config.toml
arch = "unet"
model = "image inpainting model"
dataset = "telescope images of galaxies (Galaxy Zoo DECaLS)"
train_examples = 22083
image_size = 48
crop_scale_min = 0.5
horizontal_flip = true
translate = 0.12
task = "inpainting"
loss = "l1"
norm = "batchnorm"
hidden_act = "silu"
pixel_unshuffle = 2
widths = [64, 128, 256]
blocks_per_level = 3
block = "basic"
attention = false
upsampling = "nearest_conv"
init = "kaiming_normal"
residual_init = "none"
optimizer = "muon"
muon_scale = "match_rms_adamw"
learning_rate = 0.0048
momentum = 0.95
nesterov = true
orthogonalizer = "newton_schulz_5"
adamw_lr_other_params = 0.0011
ema_decay = 0.99
max_steps = 8600
batch_size = 384
epochs = 149.5
lr_schedule = "poly"
final_lr_fraction = 0.1
warmup_steps = 250
weight_decay = 0.03
adamw_weight_decay_other_params = 0.05
Rows from block 10, named by matrix and row number. Rows with one number belong to one channel. Each number is 50 + 10 x the weight over its row's rms, rounded and kept within 0 to 99. All counts start at 0. After the name is the row's rms in percent of the matrix's.
# convs0: first 3x3 conv (model.decb.0.2.convs.0.weight, 128x128x3x3), inputs 40-47, a 3x3 kernel for each
# convs1: second 3x3 conv (model.decb.0.2.convs.1.weight, 128x128x3x3, transposed), outputs 40-47, a 3x3 kernel for each
convs0.51 106:52 56 54 53 63 49 57 49 29 46 44 47 36 61 49 56 55 61 60 47 65 38 53 47 40 52 44 43 50 41 40 45 52 50 44 53 51 37 46 41 36 44 49 35 46 53 23 63 54 27 47 44 79 64 51 55 38 51 68 49 50 50 55 45 47 53 64 53 53 46 58 46
convs1.51 139:52 47 38 51 46 39 38 56 61 48 36 48 57 80 38 42 38 49 52 59 45 51 51 45 57 55 53 42 47 40 49 52 46 44 45 57 49 51 52 53 63 72 46 35 42 46 38 61 54 65 40 45 35 45 43 55 57 53 36 27 52 48 50 60 65 55 36 35 13 37 57 65
convs0.52 110:38 35 30 39 44 48 49 57 49 41 50 57 37 60 57 37 43 38 61 70 55 70 42 57 49 40 33 32 46 49 50 61 46 51 57 45 59 53 60 71 58 52 57 54 48 47 42 41 35 46 49 39 55 50 50 48 53 50 34 47 64 55 64 58 59 59 40 65 49 50 58 57
convs1.52 101:55 53 58 50 40 46 65 48 52 40 60 60 49 38 52 44 38 32 68 62 62 64 42 63 61 54 43 31 44 65 43 42 50 61 50 44 49 44 49 47 46 62 53 45 63 53 38 59 50 52 56 49 50 29 60 45 40 61 59 46 55 52 51 45 48 44 29 46 50 49 56 53
convs0.53 096:67 62 36 63 53 55 55 60 66 60 62 48 48 55 55 41 34 55 34 51 49 51 47 50 70 68 45 49 66 54 50 60 39 47 54 40 45 47 56 36 42 50 45 54 53 52 26 85 60 33 85 36 42 64 64 47 53 62 55 57 51 42 57 40 32 45 37 41 58 63 49 69
convs1.53 100:48 44 30 34 47 30 37 48 31 50 64 46 46 46 46 38 43 48 43 60 54 35 51 51 49 48 33 37 46 41 47 43 63 56 37 57 51 48 41 52 53 53 55 41 53 48 65 67 43 32 37 38 37 34 41 38 52 51 44 51 54 52 46 46 43 44 51 29 58 55 44 56
convs0.54 094:68 49 39 59 56 62 69 54 46 32 44 53 27 41 53 37 41 29 64 65 47 62 52 48 58 54 45 53 51 51 64 44 51 46 46 59 51 50 52 42 46 40 55 60 47 37 35 75 44 51 72 52 46 34 47 47 32 47 54 48 44 50 50 41 46 49 70 80 54 61 46 43
convs1.54 103:30 47 43 43 33 55 42 37 31 69 55 42 32 71 46 62 39 69 51 55 46 51 60 32 55 65 38 56 58 31 47 49 59 66 64 40 44 47 37 48 51 51 55 43 47 23 33 48 46 64 46 36 62 68 39 58 48 59 59 72 60 39 58 36 45 60 58 55 41 49 43 66
convs0.55 099:70 56 56 60 42 47 61 55 45 49 50 47 46 55 44 33 37 48 57 40 40 74 40 41 62 40 40 44 39 46 59 53 40 51 63 44 47 52 46 46 57 55 45 46 46 56 40 47 47 53 45 57 55 42 54 31 42 71 63 45 75 70 63 47 69 54 35 38 27 53 45 47
convs1.55 091:44 46 38 41 61 46 55 54 45 55 49 50 46 54 48 48 48 43 40 55 46 42 49 49 60 29 57 46 50 67 34 58 60 42 46 65 54 51 66 50 24 48 65 48 50 54 52 58 48 55 44 57 62 52 49 51 59 38 53 35 57 49 46 63 49 40 59 52 57 49 64 59
convs0.56 101:45 48 48 71 59 49 67 56 57 55 63 43 64 52 46 49 67 58 41 49 60 45 61 54 37 49 50 54 43 55 49 43 57 49 39 51 36 42 35 50 46 45 46 36 46 48 63 29 54 94 33 51 32 39 41 55 49 54 52 44 60 54 44 53 53 35 44 39 54 41 59 51
convs1.56 109:50 41 54 38 58 36 53 39 45 32 46 44 38 26 56 62 51 32 41 60 49 54 67 52 42 57 53 50 58 60 51 33 54 42 54 77 53 49 54 51 44 55 48 47 60 66 13 50 63 51 44 52 46 61 60 42 63 48 58 42 45 42 62 63 43 60 57 60 52 55 51 56
convs0.57 107:51 41 44 35 36 42 46 28 29 34 47 49 38 38 34 49 59 61 63 65 52 55 58 54 57 62 51 54 60 64 61 68 54 42 52 41 59 42 31 59 40 36 65 51 48 43 56 26 57 63 38 49 58 32 55 63 69 51 52 62 49 41 40 45 43 37 46 42 50 59 62 52
convs1.57 105:46 44 33 51 45 50 56 46 31 44 51 41 53 71 41 63 72 40 58 52 72 47 40 55 48 44 60 56 53 47 52 47 49 49 39 42 41 46 46 53 43 41 61 42 47 67 29 48 47 25 35 68 37 55 50 46 49 54 49 51 54 44 48 52 48 41 52 53 44 59 60 61
convs0.58 103:69 70 63 48 37 43 38 43 56 42 30 29 18 34 68 57 48 44 54 43 52 41 51 57 43 51 32 50 49 71 41 39 59 54 57 47 61 59 54 51 55 42 56 57 53 44 52 28 26 36 66 35 50 69 47 44 56 52 49 48 50 44 53 55 48 45 45 49 45 51 40 32
convs1.58 108:55 40 42 44 39 54 46 64 33 50 53 60 31 44 54 67 41 41 35 50 49 69 62 49 56 46 41 49 65 70 72 70 63 65 70 40 66 50 56 34 42 55 40 64 49 50 44 51 45 57 59 40 44 50 45 55 60 54 50 59 46 43 54 60 58 49 59 52 61 44 55 33
convs0.59 099:52 45 40 49 48 57 45 50 55 35 40 45 44 48 38 66 46 51 59 58 55 72 59 49 66 47 44 30 45 59 52 60 43 59 58 52 45 40 39 48 40 42 45 40 35 40 55 65 55 46 44 65 56 45 55 63 67 46 44 57 55 44 54 37 44 68 55 54 62 50 52 49
convs1.59 101:41 57 41 65 61 30 39 39 32 42 42 44 51 45 53 46 61 41 48 51 42 47 71 29 48 30 38 40 52 48 29 47 46 64 61 49 63 55 37 61 54 40 39 44 65 66 44 43 46 37 56 63 72 44 68 47 55 51 46 54 44 65 56 44 56 42 54 37 59 25 47 75
convs0.60 098:37 57 60 40 56 49 44 58 61 52 61 62 37 45 52 40 39 37 46 51 57 47 49 52 43 40 53 64 54 50 59 59 52 48 53 59 52 43 50 57 38 48 60 61 52 61 49 33 35 32 60 41 38 62 52 51 52 60 51 48 51 41 41 49 48 43 60 49 36 54 44 51
convs1.60 104:43 48 57 48 44 55 36 33 61 60 49 60 49 38 56 52 42 66 57 28 57 55 31 55 55 28 42 49 52 42 51 36 53 40 35 62 54 35 52 53 49 51 50 70 53 63 64 60 42 68 55 44 51 69 34 45 56 23 49 45 36 56 52 42 37 51 53 52 51 52 66 61
convs0.61 102:48 58 50 57 69 61 58 57 51 62 57 51 56 31 36 58 48 39 57 73 51 47 65 49 39 66 49 61 54 51 56 61 53 50 57 50 47 45 45 42 47 45 41 44 41 39 46 46 40 40 46 35 53 50 48 62 50 64 55 41 53 56 48 59 60 31 52 36 50 61 55 52
convs1.61 109:63 35 74 43 46 64 47 51 56 41 50 34 60 62 38 65 44 39 45 48 47 55 42 37 34 36 44 39 50 71 52 59 61 57 49 54 52 43 55 29 50 63 41 61 48 55 42 54 49 61 51 43 58 40 56 49 43 53 41 40 49 50 48 67 45 53 44 65 61 42 52 46
convs0.62 092:46 43 46 49 44 46 56 44 48 35 53 57 52 68 55 46 76 57 66 59 56 50 57 57 57 48 45 55 65 65 46 61 39 41 58 44 62 52 55 59 60 60 57 58 59 59 47 48 45 53 53 59 60 63 46 43 36 49 50 43 45 48 49 44 54 38 53 39 41 49 47 62
convs1.62 102:68 60 53 56 67 42 58 47 44 43 34 67 46 38 45 45 39 56 48 51 36 58 50 39 52 39 47 38 44 46 48 61 63 51 50 70 50 48 44 51 45 38 41 36 30 43 45 55 35 55 41 58 43 49 59 64 35 60 69 44 58 60 62 60 53 62 60 38 44 53 45 43
convs0.63 100:43 57 43 40 49 34 42 39 44 48 43 57 38 55 50 53 68 52 56 54 68 37 27 36 37 45 48 47 38 46 45 40 43 65 70 44 55 65 55 50 59 57 53 49 48 56 63 55 52 50 38 53 43 44 44 32 29 41 47 36 48 62 48 38 53 52 63 60 60 52 39 43
convs1.63 090:55 60 57 63 42 49 52 34 51 53 58 60 43 48 64 25 56 34 49 41 57 32 50 54 47 44 52 67 51 48 67 35 51 52 26 44 55 55 61 61 58 53 48 46 53 48 49 44 47 38 50 53 39 39 47 40 46 44 48 44 33 26 62 37 50 53 56 62 48 60 51 55
convs0.64 100:53 54 49 43 44 54 64 60 64 64 74 72 29 22 56 65 58 47 51 44 46 55 45 53 44 28 38 58 52 54 56 53 41 53 31 23 59 59 50 58 57 46 41 52 54 63 32 62 51 22 50 80 28 62 45 59 42 53 51 42 47 43 45 54 43 38 41 61 70 41 64 52
convs1.64 100:45 44 70 32 36 44 53 41 43 55 56 36 46 51 39 51 41 36 47 36 52 49 48 41 46 57 48 38 40 43 80 43 58 51 58 49 45 58 45 45 45 52 58 72 32 63 55 45 40 66 51 39 67 43 54 45 53 58 45 65 56 47 56 54 46 74 38 31 51 54 53 63
convs0.65 105:37 33 56 57 51 54 47 44 56 69 73 37 59 63 52 58 65 56 62 47 60 44 48 68 42 50 70 48 57 58 54 55 53 49 59 60 48 48 48 46 56 49 48 52 48 44 44 42 37 33 41 37 46 45 44 53 73 36 61 67 49 69 57 50 56 43 51 55 31 51 61 44
convs1.65 103:29 56 63 42 55 45 59 61 51 57 32 38 39 39 61 35 38 39 26 49 58 32 66 61 51 49 54 59 44 46 41 32 49 38 48 52 58 58 46 58 60 30 63 60 42 66 51 32 67 47 54 48 37 51 44 44 54 36 52 53 35 46 56 48 57 39 58 51 41 70 45 68
convs0.66 098:43 27 29 45 37 42 47 61 50 62 51 52 36 45 48 46 42 54 36 58 46 43 59 44 44 57 56 47 41 40 47 43 48 61 48 48 60 51 72 60 50 62 53 50 64 43 57 33 43 47 36 39 51 45 50 61 52 57 59 50 52 52 49 48 60 60 31 37 45 38 47 53
convs1.66 095:49 59 51 41 27 50 61 62 62 52 56 62 48 50 44 73 23 47 45 50 47 53 42 38 43 46 42 48 43 30 41 52 33 69 75 52 49 32 40 55 53 45 55 55 62 55 45 43 49 44 65 66 58 35 54 74 29 41 50 47 34 39 41 49 48 48 50 50 42 53 58 45
convs0.67 106:61 51 42 67 64 53 45 49 48 44 51 60 51 57 50 51 57 42 55 54 45 56 57 49 45 39 21 58 47 46 40 45 52 50 45 48 46 44 51 52 49 47 54 52 38 55 52 56 47 56 63 60 61 58 51 53 46 42 41 46 38 44 49 53 59 59 40 45 38 46 53 41
convs1.67 101:51 55 53 57 62 61 42 40 47 58 53 43 52 52 48 44 56 59 27 48 53 40 55 53 50 44 58 47 55 52 54 67 63 45 59 49 55 35 34 61 33 31 51 40 35 62 46 54 50 48 57 44 43 54 47 64 57 42 54 54 48 46 48 56 47 47 60 68 72 70 52 59
convs0.68 103:50 54 49 32 53 49 50 52 45 47 66 52 40 63 62 47 50 65 50 52 49 55 37 46 39 37 44 56 50 28 61 51 35 46 40 53 54 46 45 52 56 48 47 53 53 53 64 72 45 54 62 61 52 61 47 48 44 42 47 34 58 59 59 62 52 31 43 37 34 48 53 37
convs1.68 100:32 41 47 63 65 46 56 44 53 52 67 63 70 54 60 46 44 54 63 68 62 55 54 57 69 55 49 40 48 56 47 45 52 54 59 59 50 44 57 52 43 47 27 40 48 52 46 54 40 48 59 42 40 30 50 52 43 74 52 50 64 62 53 54 54 54 54 58 52 42 34 60
convs0.69 105:50 45 48 62 58 61 47 51 56 48 53 48 51 53 59 36 30 46 60 46 51 73 54 55 56 40 50 57 58 38 43 63 45 53 59 56 49 46 51 53 57 46 48 47 40 38 47 60 69 47 56 66 61 49 51 54 73 63 40 50 62 56 45 56 49 53 70 49 40 44 51 48
convs1.69 103:43 44 35 51 53 52 37 54 42 44 45 44 48 70 51 50 52 57 49 61 45 32 49 49 31 43 46 50 66 53 49 38 55 51 42 57 59 37 48 46 84 44 43 42 43 46 71 65 58 66 52 61 58 39 43 46 43 56 40 54 45 57 44 33 48 66 60 52 58 39 49 43
convs0.70 099:37 51 42 54 69 53 52 52 36 36 34 39 70 67 58 52 42 47 43 62 56 50 54 53 51 54 49 47 57 54 54 52 45 43 34 42 47 50 61 49 46 52 47 41 46 47 51 60 41 55 53 47 45 48 59 48 43 56 53 51 58 49 52 47 40 48 34 41 54 60 56 53
convs1.70 098:58 66 35 49 44 45 47 37 34 39 50 50 33 46 28 43 44 48 60 50 53 39 38 53 37 45 67 55 48 43 67 68 50 52 55 42 52 48 44 52 48 44 56 50 31 45 38 61 45 49 45 43 63 51 41 48 31 52 69 62 73 55 69 31 41 35 37 67 63 57 48 54
convs0.71 102:50 53 53 56 48 43 50 49 52 52 54 70 73 61 56 31 41 44 38 38 38 49 36 44 42 34 38 54 42 36 64 60 61 69 47 47 49 54 38 46 52 39 47 54 54 31 42 42 44 52 41 45 52 56 35 36 36 42 41 36 56 55 42 60 59 40 47 43 59 54 52 59
convs1.71 099:59 43 61 61 41 50 50 48 51 28 62 52 31 48 45 50 36 57 65 54 66 64 46 56 44 45 48 50 56 53 47 61 60 52 49 54 69 50 55 65 32 40 50 57 39 73 43 46 38 46 46 49 55 52 65 57 37 41 51 53 64 42 40 45 52 52 47 37 54 53 78 57
convs0.72 091:36 50 47 39 46 46 47 46 38 41 51 43 42 48 45 63 59 49 59 44 52 59 48 48 54 53 44 59 58 79 41 37 68 51 36 52 45 47 38 51 55 42 48 46 47 40 42 71 46 43 52 45 40 45 28 29 40 28 30 41 34 29 65 66 62 59 51 58 65 51 53 62
convs1.72 085:37 37 48 42 61 61 45 59 51 50 64 52 69 64 49 67 59 52 43 65 47 64 46 52 53 35 41 30 55 51 24 33 34 26 17 35 64 41 40 54 41 35 53 51 34 53 67 35 52 58 45 49 42 23 58 60 53 56 57 58 67 64 61 40 24 33 44 50 46 47 46 31
convs0.73 101:50 40 46 65 54 56 53 39 57 39 41 41 61 78 51 42 56 57 57 52 60 57 55 65 51 49 62 48 62 82 65 62 67 57 56 58 44 41 42 49 45 46 52 52 50 39 47 60 58 35 50 35 40 41 43 29 43 57 55 63 51 50 54 64 64 49 58 53 24 41 47 37
convs1.73 097:37 38 49 50 43 49 42 58 51 55 52 44 41 44 35 59 47 57 43 41 46 46 51 46 63 65 68 50 37 50 37 45 23 34 40 59 54 43 47 61 56 46 39 43 52 50 74 65 63 61 53 46 54 69 43 38 47 72 58 55 65 65 54 45 57 44 57 44 37 30 47 36
convs0.74 098:44 47 51 46 36 50 44 44 58 70 65 54 33 42 55 46 45 48 64 47 56 55 48 51 51 46 38 60 69 54 40 46 60 40 47 67 44 38 56 53 47 66 62 52 57 44 46 56 39 44 69 45 42 60 56 56 57 57 47 55 48 37 46 44 27 51 28 51 46 57 89 65
convs1.74 088:49 52 40 41 33 44 56 73 54 42 51 63 49 54 34 46 32 45 52 63 55 50 44 56 44 48 49 41 38 40 26 39 48 42 36 60 60 49 46 59 33 51 58 48 38 53 50 48 62 54 38 54 72 43 66 59 51 52 47 51 43 37 42 56 44 48 42 50 66 61 47 64
convs0.75 101:48 51 38 43 54 53 47 44 23 63 43 49 50 32 49 46 50 60 48 57 69 54 53 62 54 46 50 61 48 43 56 44 44 45 46 41 46 51 59 55 59 57 46 55 56 34 42 73 42 43 92 52 42 62 43 46 51 45 39 52 61 47 47 47 46 56 47 32 42 52 41 49
convs1.75 103:41 47 52 48 55 46 50 56 71 45 43 41 59 49 44 60 40 33 47 42 49 52 46 55 40 45 49 60 49 44 60 47 44 62 58 44 52 44 43 45 50 46 61 45 47 49 50 53 41 56 56 66 45 61 49 48 39 47 49 45 55 42 52 54 58 75 48 55 58 49 11 51
convs0.76 105:52 66 57 39 60 59 45 48 56 14 26 54 53 34 46 44 46 58 51 59 39 45 49 37 51 48 56 36 27 53 46 44 54 52 63 78 50 57 54 56 63 55 56 58 54 51 51 43 42 52 50 38 38 46 59 51 34 49 66 48 32 57 64 50 56 55 42 54 46 49 51 39
convs1.76 085:64 65 55 44 41 53 42 43 42 44 33 42 43 52 45 59 53 52 47 33 43 58 55 36 50 62 37 44 42 33 40 46 41 58 55 52 58 59 58 55 54 42 31 67 51 54 51 51 53 58 46 42 46 32 57 48 43 46 51 59 42 46 50 50 66 74 49 40 59 65 48 35
convs0.77 103:45 55 46 37 37 46 58 59 51 44 59 48 26 43 50 37 67 55 53 69 33 63 64 35 46 49 47 44 36 34 37 40 51 32 43 43 49 53 46 62 55 49 58 52 47 51 40 59 38 41 52 33 46 50 68 41 43 57 54 47 54 56 57 63 67 62 61 64 53 49 62 55
convs1.77 105:58 40 37 47 37 54 41 61 56 31 54 48 43 44 37 65 46 49 61 57 45 73 42 65 62 53 58 30 53 50 42 56 46 43 41 48 53 33 43 48 34 28 41 44 31 44 44 51 54 36 56 60 54 49 52 49 42 47 43 48 35 37 45 35 39 44 37 63 39 51 49 38
convs0.78 093:38 60 47 31 53 40 43 42 43 64 60 42 72 28 32 49 43 44 49 48 64 56 57 53 53 62 45 54 55 48 50 47 51 43 49 48 55 58 50 55 58 53 40 45 52 52 56 39 48 54 52 61 55 43 44 57 38 50 52 38 47 49 44 64 47 54 40 36 66 51 54 64
convs1.78 096:52 58 50 68 63 62 52 39 48 39 46 51 43 38 53 30 54 34 42 44 61 30 52 61 43 59 40 55 36 53 66 43 54 68 45 53 57 61 64 49 54 51 56 31 54 46 50 50 47 32 45 59 64 50 49 41 39 49 53 36 48 58 41 42 38 42 55 56 43 62 35 43
convs0.79 100:50 56 40 38 49 44 35 43 51 46 38 45 60 59 49 38 38 32 45 23 33 52 40 65 50 47 46 31 33 53 52 53 49 46 41 38 47 49 43 42 34 40 39 46 41 26 47 67 61 53 58 34 60 39 41 52 51 46 52 43 50 46 32 49 56 54 66 54 44 44 37 53
convs1.79 098:59 63 54 43 69 60 49 54 53 61 32 43 43 52 51 78 54 59 37 51 50 35 42 53 51 50 37 69 53 47 30 53 41 59 60 46 39 50 48 40 40 17 49 43 59 25 53 53 58 57 55 38 59 64 42 31 45 49 26 51 46 55 64 46 48 50 54 46 54 60 51 33
convs0.80 104:52 55 49 46 62 48 40 40 46 50 50 52 48 51 47 42 51 24 49 45 55 47 38 35 49 53 49 58 55 56 53 48 49 54 45 39 49 44 48 32 13 29 40 16 33 49 55 47 47 41 31 48 39 34 47 35 34 53 30 28 61 56 34 58 47 56 44 49 68 37 31 48
convs1.80 083:57 71 59 70 68 61 54 53 43 51 44 47 58 41 51 50 42 54 44 39 49 50 56 42 33 42 37 37 51 55 32 56 62 49 46 47 62 62 69 54 53 51 52 51 46 55 52 48 52 53 51 55 34 40 53 42 44 64 55 46 62 59 42 62 56 59 58 70 49 40 57 52
convs0.81 097:58 39 41 47 35 45 54 52 52 56 48 41 76 59 58 46 38 49 45 58 57 47 56 56 47 53 49 42 47 59 65 55 47 52 45 43 66 50 45 62 50 46 48 44 48 44 38 41 50 51 51 51 54 62 21 28 43 46 53 49 65 54 47 38 43 47 53 32 42 39 50 77
convs1.81 088:53 57 57 49 42 32 72 60 47 45 63 49 44 49 28 54 47 50 50 56 59 61 47 40 55 46 59 47 56 55 50 49 55 47 52 47 63 65 53 37 55 50 42 53 36 48 29 49 54 43 57 54 30 59 42 44 36 54 54 48 62 38 53 52 48 47 47 40 48 39 63 31
convs0.82 094:52 50 57 56 50 53 43 47 48 40 43 45 45 54 59 39 45 55 55 52 38 67 54 52 58 53 51 53 49 48 53 53 60 48 42 54 53 48 45 55 54 53 53 49 48 55 48 51 55 48 45 49 50 49 32 37 37 36 32 36 30 38 40 48 49 51 52 59 48 52 56 39
convs1.82 088:49 57 59 57 59 55 48 50 44 32 61 44 41 62 50 44 49 51 56 65 53 55 41 54 44 50 53 38 59 61 49 61 64 55 59 64 41 27 47 38 43 45 33 44 39 47 57 41 55 54 57 34 42 50 54 56 53 68 52 60 61 59 55 42 49 41 43 42 44 34 28 41
convs0.83 099:49 51 48 65 44 61 62 53 65 42 34 37 44 52 43 55 62 41 49 51 50 54 65 57 52 56 48 51 50 41 55 45 55 48 49 43 51 51 52 43 61 54 46 61 56 51 37 57 62 55 40 48 62 53 50 51 49 36 38 47 42 42 58 48 42 45 49 46 48 49 47 58
convs1.83 096:56 45 63 64 54 55 56 68 48 46 56 46 38 36 45 48 45 60 40 33 37 44 49 61 50 43 43 49 47 60 30 48 42 33 32 60 57 28 40 60 32 69 57 48 52 49 40 51 40 60 39 49 53 48 58 60 58 56 66 50 49 49 51 60 62 50 59 43 46 63 45 61
convs0.84 092:44 36 43 49 50 47 47 53 50 28 38 51 48 44 44 42 31 36 55 52 45 47 52 57 65 70 57 51 39 36 53 33 34 51 54 52 38 47 48 36 40 45 47 42 42 54 44 42 43 45 42 38 46 40 42 28 28 39 53 47 46 56 41 46 53 53 56 68 56 55 49 45
convs1.84 083:44 52 44 42 45 53 46 35 42 70 52 37 54 63 48 46 37 49 41 47 56 41 53 47 47 41 30 62 45 33 53 63 57 61 55 52 44 53 63 46 48 41 45 46 29 38 69 47 42 52 35 53 37 46 53 64 52 58 65 56 55 38 49 43 53 36 40 27 17 38 34 31
convs0.85 099:58 55 71 36 33 49 27 24 35 52 66 51 41 42 54 43 48 49 47 61 63 41 59 66 42 44 42 43 67 55 42 50 53 43 41 59 52 61 62 47 48 59 52 47 57 46 50 49 63 64 58 51 38 51 60 34 50 52 54 48 44 42 32 67 51 54 53 60 54 47 72 61
convs1.85 090:55 60 55 50 73 55 51 73 57 44 54 67 64 67 82 40 59 65 42 57 59 36 65 46 37 44 26 51 47 64 39 35 68 47 39 48 54 60 57 47 41 43 49 58 66 54 54 41 38 50 44 62 59 58 41 38 40 47 39 31 73 49 33 41 54 49 51 59 47 53 47 47
convs0.86 103:36 44 69 40 40 59 46 50 58 49 54 52 64 47 41 64 36 32 43 37 62 49 38 63 44 25 60 54 62 42 58 45 55 48 47 47 47 55 28 46 49 25 47 44 28 33 30 50 30 18 66 32 20 71 52 62 57 47 49 59 50 36 41 49 61 52 56 57 43 61 55 47
convs1.86 121:56 55 46 60 49 47 57 55 52 51 52 45 22 54 42 48 48 53 53 60 49 57 43 57 63 43 60 48 29 54 51 37 56 37 59 47 27 60 51 37 42 47 44 61 40 50 65 49 55 62 52 46 45 68 34 61 55 31 65 49 48 46 46 38 61 51 50 54 49 56 49 63
convs0.87 098:51 56 46 49 54 48 38 38 58 45 51 69 46 41 56 23 52 53 33 48 48 38 47 34 36 50 42 33 51 52 46 57 43 44 35 28 44 43 42 50 52 47 45 54 52 49 50 71 65 56 61 36 35 59 48 49 45 54 58 38 45 52 38 49 59 47 49 62 52 54 57 38
convs1.87 090:49 61 68 45 46 40 58 63 62 48 48 51 48 36 64 44 47 51 47 49 52 55 56 55 45 61 49 53 39 51 61 39 39 43 33 63 43 47 48 38 45 32 43 91 68 54 49 27 31 50 53 58 58 51 63 44 58 60 47 54 54 46 52 56 39 52 27 36 51 51 47 54
convs0.88 097:35 61 42 70 57 53 63 49 39 57 61 64 42 41 40 38 42 45 36 46 65 52 54 46 50 63 53 52 45 55 57 46 61 55 54 55 61 54 52 67 51 41 67 59 46 49 74 67 48 46 00 53 60 34 51 36 53 67 48 52 64 42 54 64 47 61 48 40 45 61 44 48
convs1.88 112:50 49 53 60 62 64 56 37 50 52 50 59 60 22 44 47 41 40 46 42 55 40 32 50 58 46 51 54 47 59 60 66 50 46 35 44 46 40 49 65 45 42 57 69 57 48 62 45 34 51 51 53 58 51 39 45 62 36 48 63 43 37 48 51 53 54 44 49 42 59 44 53
convs0.89 106:55 49 59 38 36 44 38 54 60 41 41 38 23 34 40 22 40 41 54 35 25 41 54 48 36 36 51 41 62 49 36 70 84 43 32 65 50 48 42 46 46 53 42 43 55 41 42 47 59 61 36 37 44 41 59 48 47 63 71 44 41 41 53 57 50 70 32 37 53 45 68 63
convs1.89 095:54 62 49 49 46 24 49 56 31 52 64 72 44 50 52 52 34 34 55 32 48 64 57 49 51 78 53 59 45 51 44 54 34 54 41 47 60 50 54 47 39 43 46 76 59 42 35 29 39 79 73 43 55 53 50 41 39 55 53 46 50 53 46 67 52 60 47 60 50 46 45 29
convs0.90 101:51 49 48 34 46 47 39 39 49 59 56 68 57 57 68 19 17 45 39 44 46 33 50 32 50 65 42 41 35 39 45 54 49 53 59 46 51 46 38 56 53 41 64 59 46 53 50 58 47 43 49 38 44 55 47 47 42 46 69 51 53 60 54 56 49 33 55 30 51 39 33 59
convs1.90 102:45 57 67 50 40 56 31 43 54 54 65 54 33 45 39 48 34 39 41 53 42 42 53 51 31 48 46 52 40 44 44 51 53 63 42 61 34 36 53 43 48 43 46 50 30 46 57 41 43 65 55 65 49 47 61 60 45 40 47 53 62 58 45 50 65 68 51 59 59 41 62 40
convs0.91 107:51 51 50 56 57 59 52 46 51 35 50 71 43 79 81 43 60 71 59 66 58 61 46 60 59 48 64 42 34 34 49 54 45 54 54 60 44 51 51 44 44 38 43 41 41 50 52 49 54 51 47 58 62 47 55 40 27 51 58 48 49 53 63 48 56 58 47 56 55 45 59 39
convs1.91 092:41 44 38 42 52 53 53 53 62 52 44 49 46 33 49 54 57 48 48 45 44 46 57 73 46 37 47 64 60 44 43 48 47 43 31 50 46 40 62 42 41 65 69 56 39 48 53 57 25 48 45 44 37 34 26 49 54 52 59 43 74 36 54 42 53 51 48 47 48 62 42 41
convs0.92 101:47 49 39 68 65 45 43 53 58 40 47 44 38 47 38 47 56 50 54 54 58 64 42 49 57 54 54 46 56 50 50 52 50 54 45 46 55 54 66 31 27 60 48 42 59 65 61 53 47 11 46 42 19 78 46 52 46 46 60 43 54 45 55 53 70 55 40 58 48 46 53 48
convs1.92 098:44 46 46 56 58 61 34 49 49 55 49 63 66 27 51 54 29 51 46 52 63 43 52 67 53 52 37 44 65 56 50 62 54 32 43 36 43 52 46 52 58 52 42 52 49 66 57 42 34 56 32 61 57 35 62 50 60 49 45 43 68 55 48 48 32 46 40 35 40 51 42 54
convs0.93 098:45 56 37 45 48 35 52 68 53 54 48 36 69 31 50 61 26 53 58 63 54 54 56 56 44 42 54 32 55 37 28 57 46 44 57 47 40 48 54 52 51 49 55 38 41 38 36 43 35 38 53 46 47 52 36 49 49 44 49 40 51 61 47 76 47 38 59 42 54 64 48 60
convs1.93 102:46 57 43 56 60 49 42 49 47 47 43 54 65 45 50 41 53 43 43 45 50 41 57 40 39 53 35 45 54 48 54 55 61 70 47 62 45 54 48 54 40 47 56 37 55 49 53 45 61 62 60 55 52 59 51 59 64 55 43 39 50 61 45 37 59 50 45 65 56 60 43 60
convs0.94 102:36 49 30 35 70 47 51 76 43 55 44 45 40 39 49 51 38 45 50 53 57 49 61 41 56 51 50 52 53 53 52 46 63 56 55 48 50 60 56 56 70 60 52 54 42 40 63 39 03 84 95 33 57 22 63 62 57 58 48 45 40 60 42 45 36 47 45 31 67 55 50 48
convs1.94 129:35 45 47 46 44 36 50 50 54 57 42 39 49 66 36 43 65 32 57 43 42 55 57 46 49 60 56 49 58 38 47 24 59 47 61 28 54 54 52 44 53 40 42 54 43 42 29 69 25 29 20 30 40 49 39 61 47 53 42 41 44 41 53 55 52 64 40 54 52 53 38 57
convs0.95 103:45 43 54 38 47 48 54 50 63 39 58 61 62 45 62 43 63 63 51 64 52 71 77 48 72 71 43 48 64 46 51 43 30 59 41 29 51 51 42 55 56 42 57 51 44 60 56 38 42 58 70 41 28 40 40 66 65 38 55 61 56 69 55 54 50 32 50 42 36 33 36 33
convs1.95 102:56 40 63 55 65 54 47 41 45 55 60 42 30 36 53 51 57 68 41 22 34 51 31 42 35 48 58 62 73 56 45 45 42 47 59 55 61 55 51 40 38 38 47 49 44 31 40 37 46 68 44 43 68 71 42 34 48 39 55 43 44 49 55 50 46 56 49 74 67 49 58 56
convs0.96 098:47 35 37 55 56 46 44 48 39 46 52 42 37 55 56 64 61 57 42 41 51 61 52 34 46 40 35 44 44 37 44 37 48 48 49 55 45 53 51 41 65 48 49 56 48 73 43 48 54 50 53 47 48 47 46 24 33 37 23 43 21 38 54 57 62 64 43 54 67 63 80 63
convs1.96 085:48 54 56 50 33 48 61 43 37 65 59 61 65 53 52 68 43 36 65 52 33 58 60 35 41 58 41 32 49 70 55 49 61 45 66 61 34 44 41 33 45 34 40 48 57 57 62 61 49 53 48 60 64 51 58 76 26 43 47 36 68 60 47 50 46 72 35 46 68 39 48 55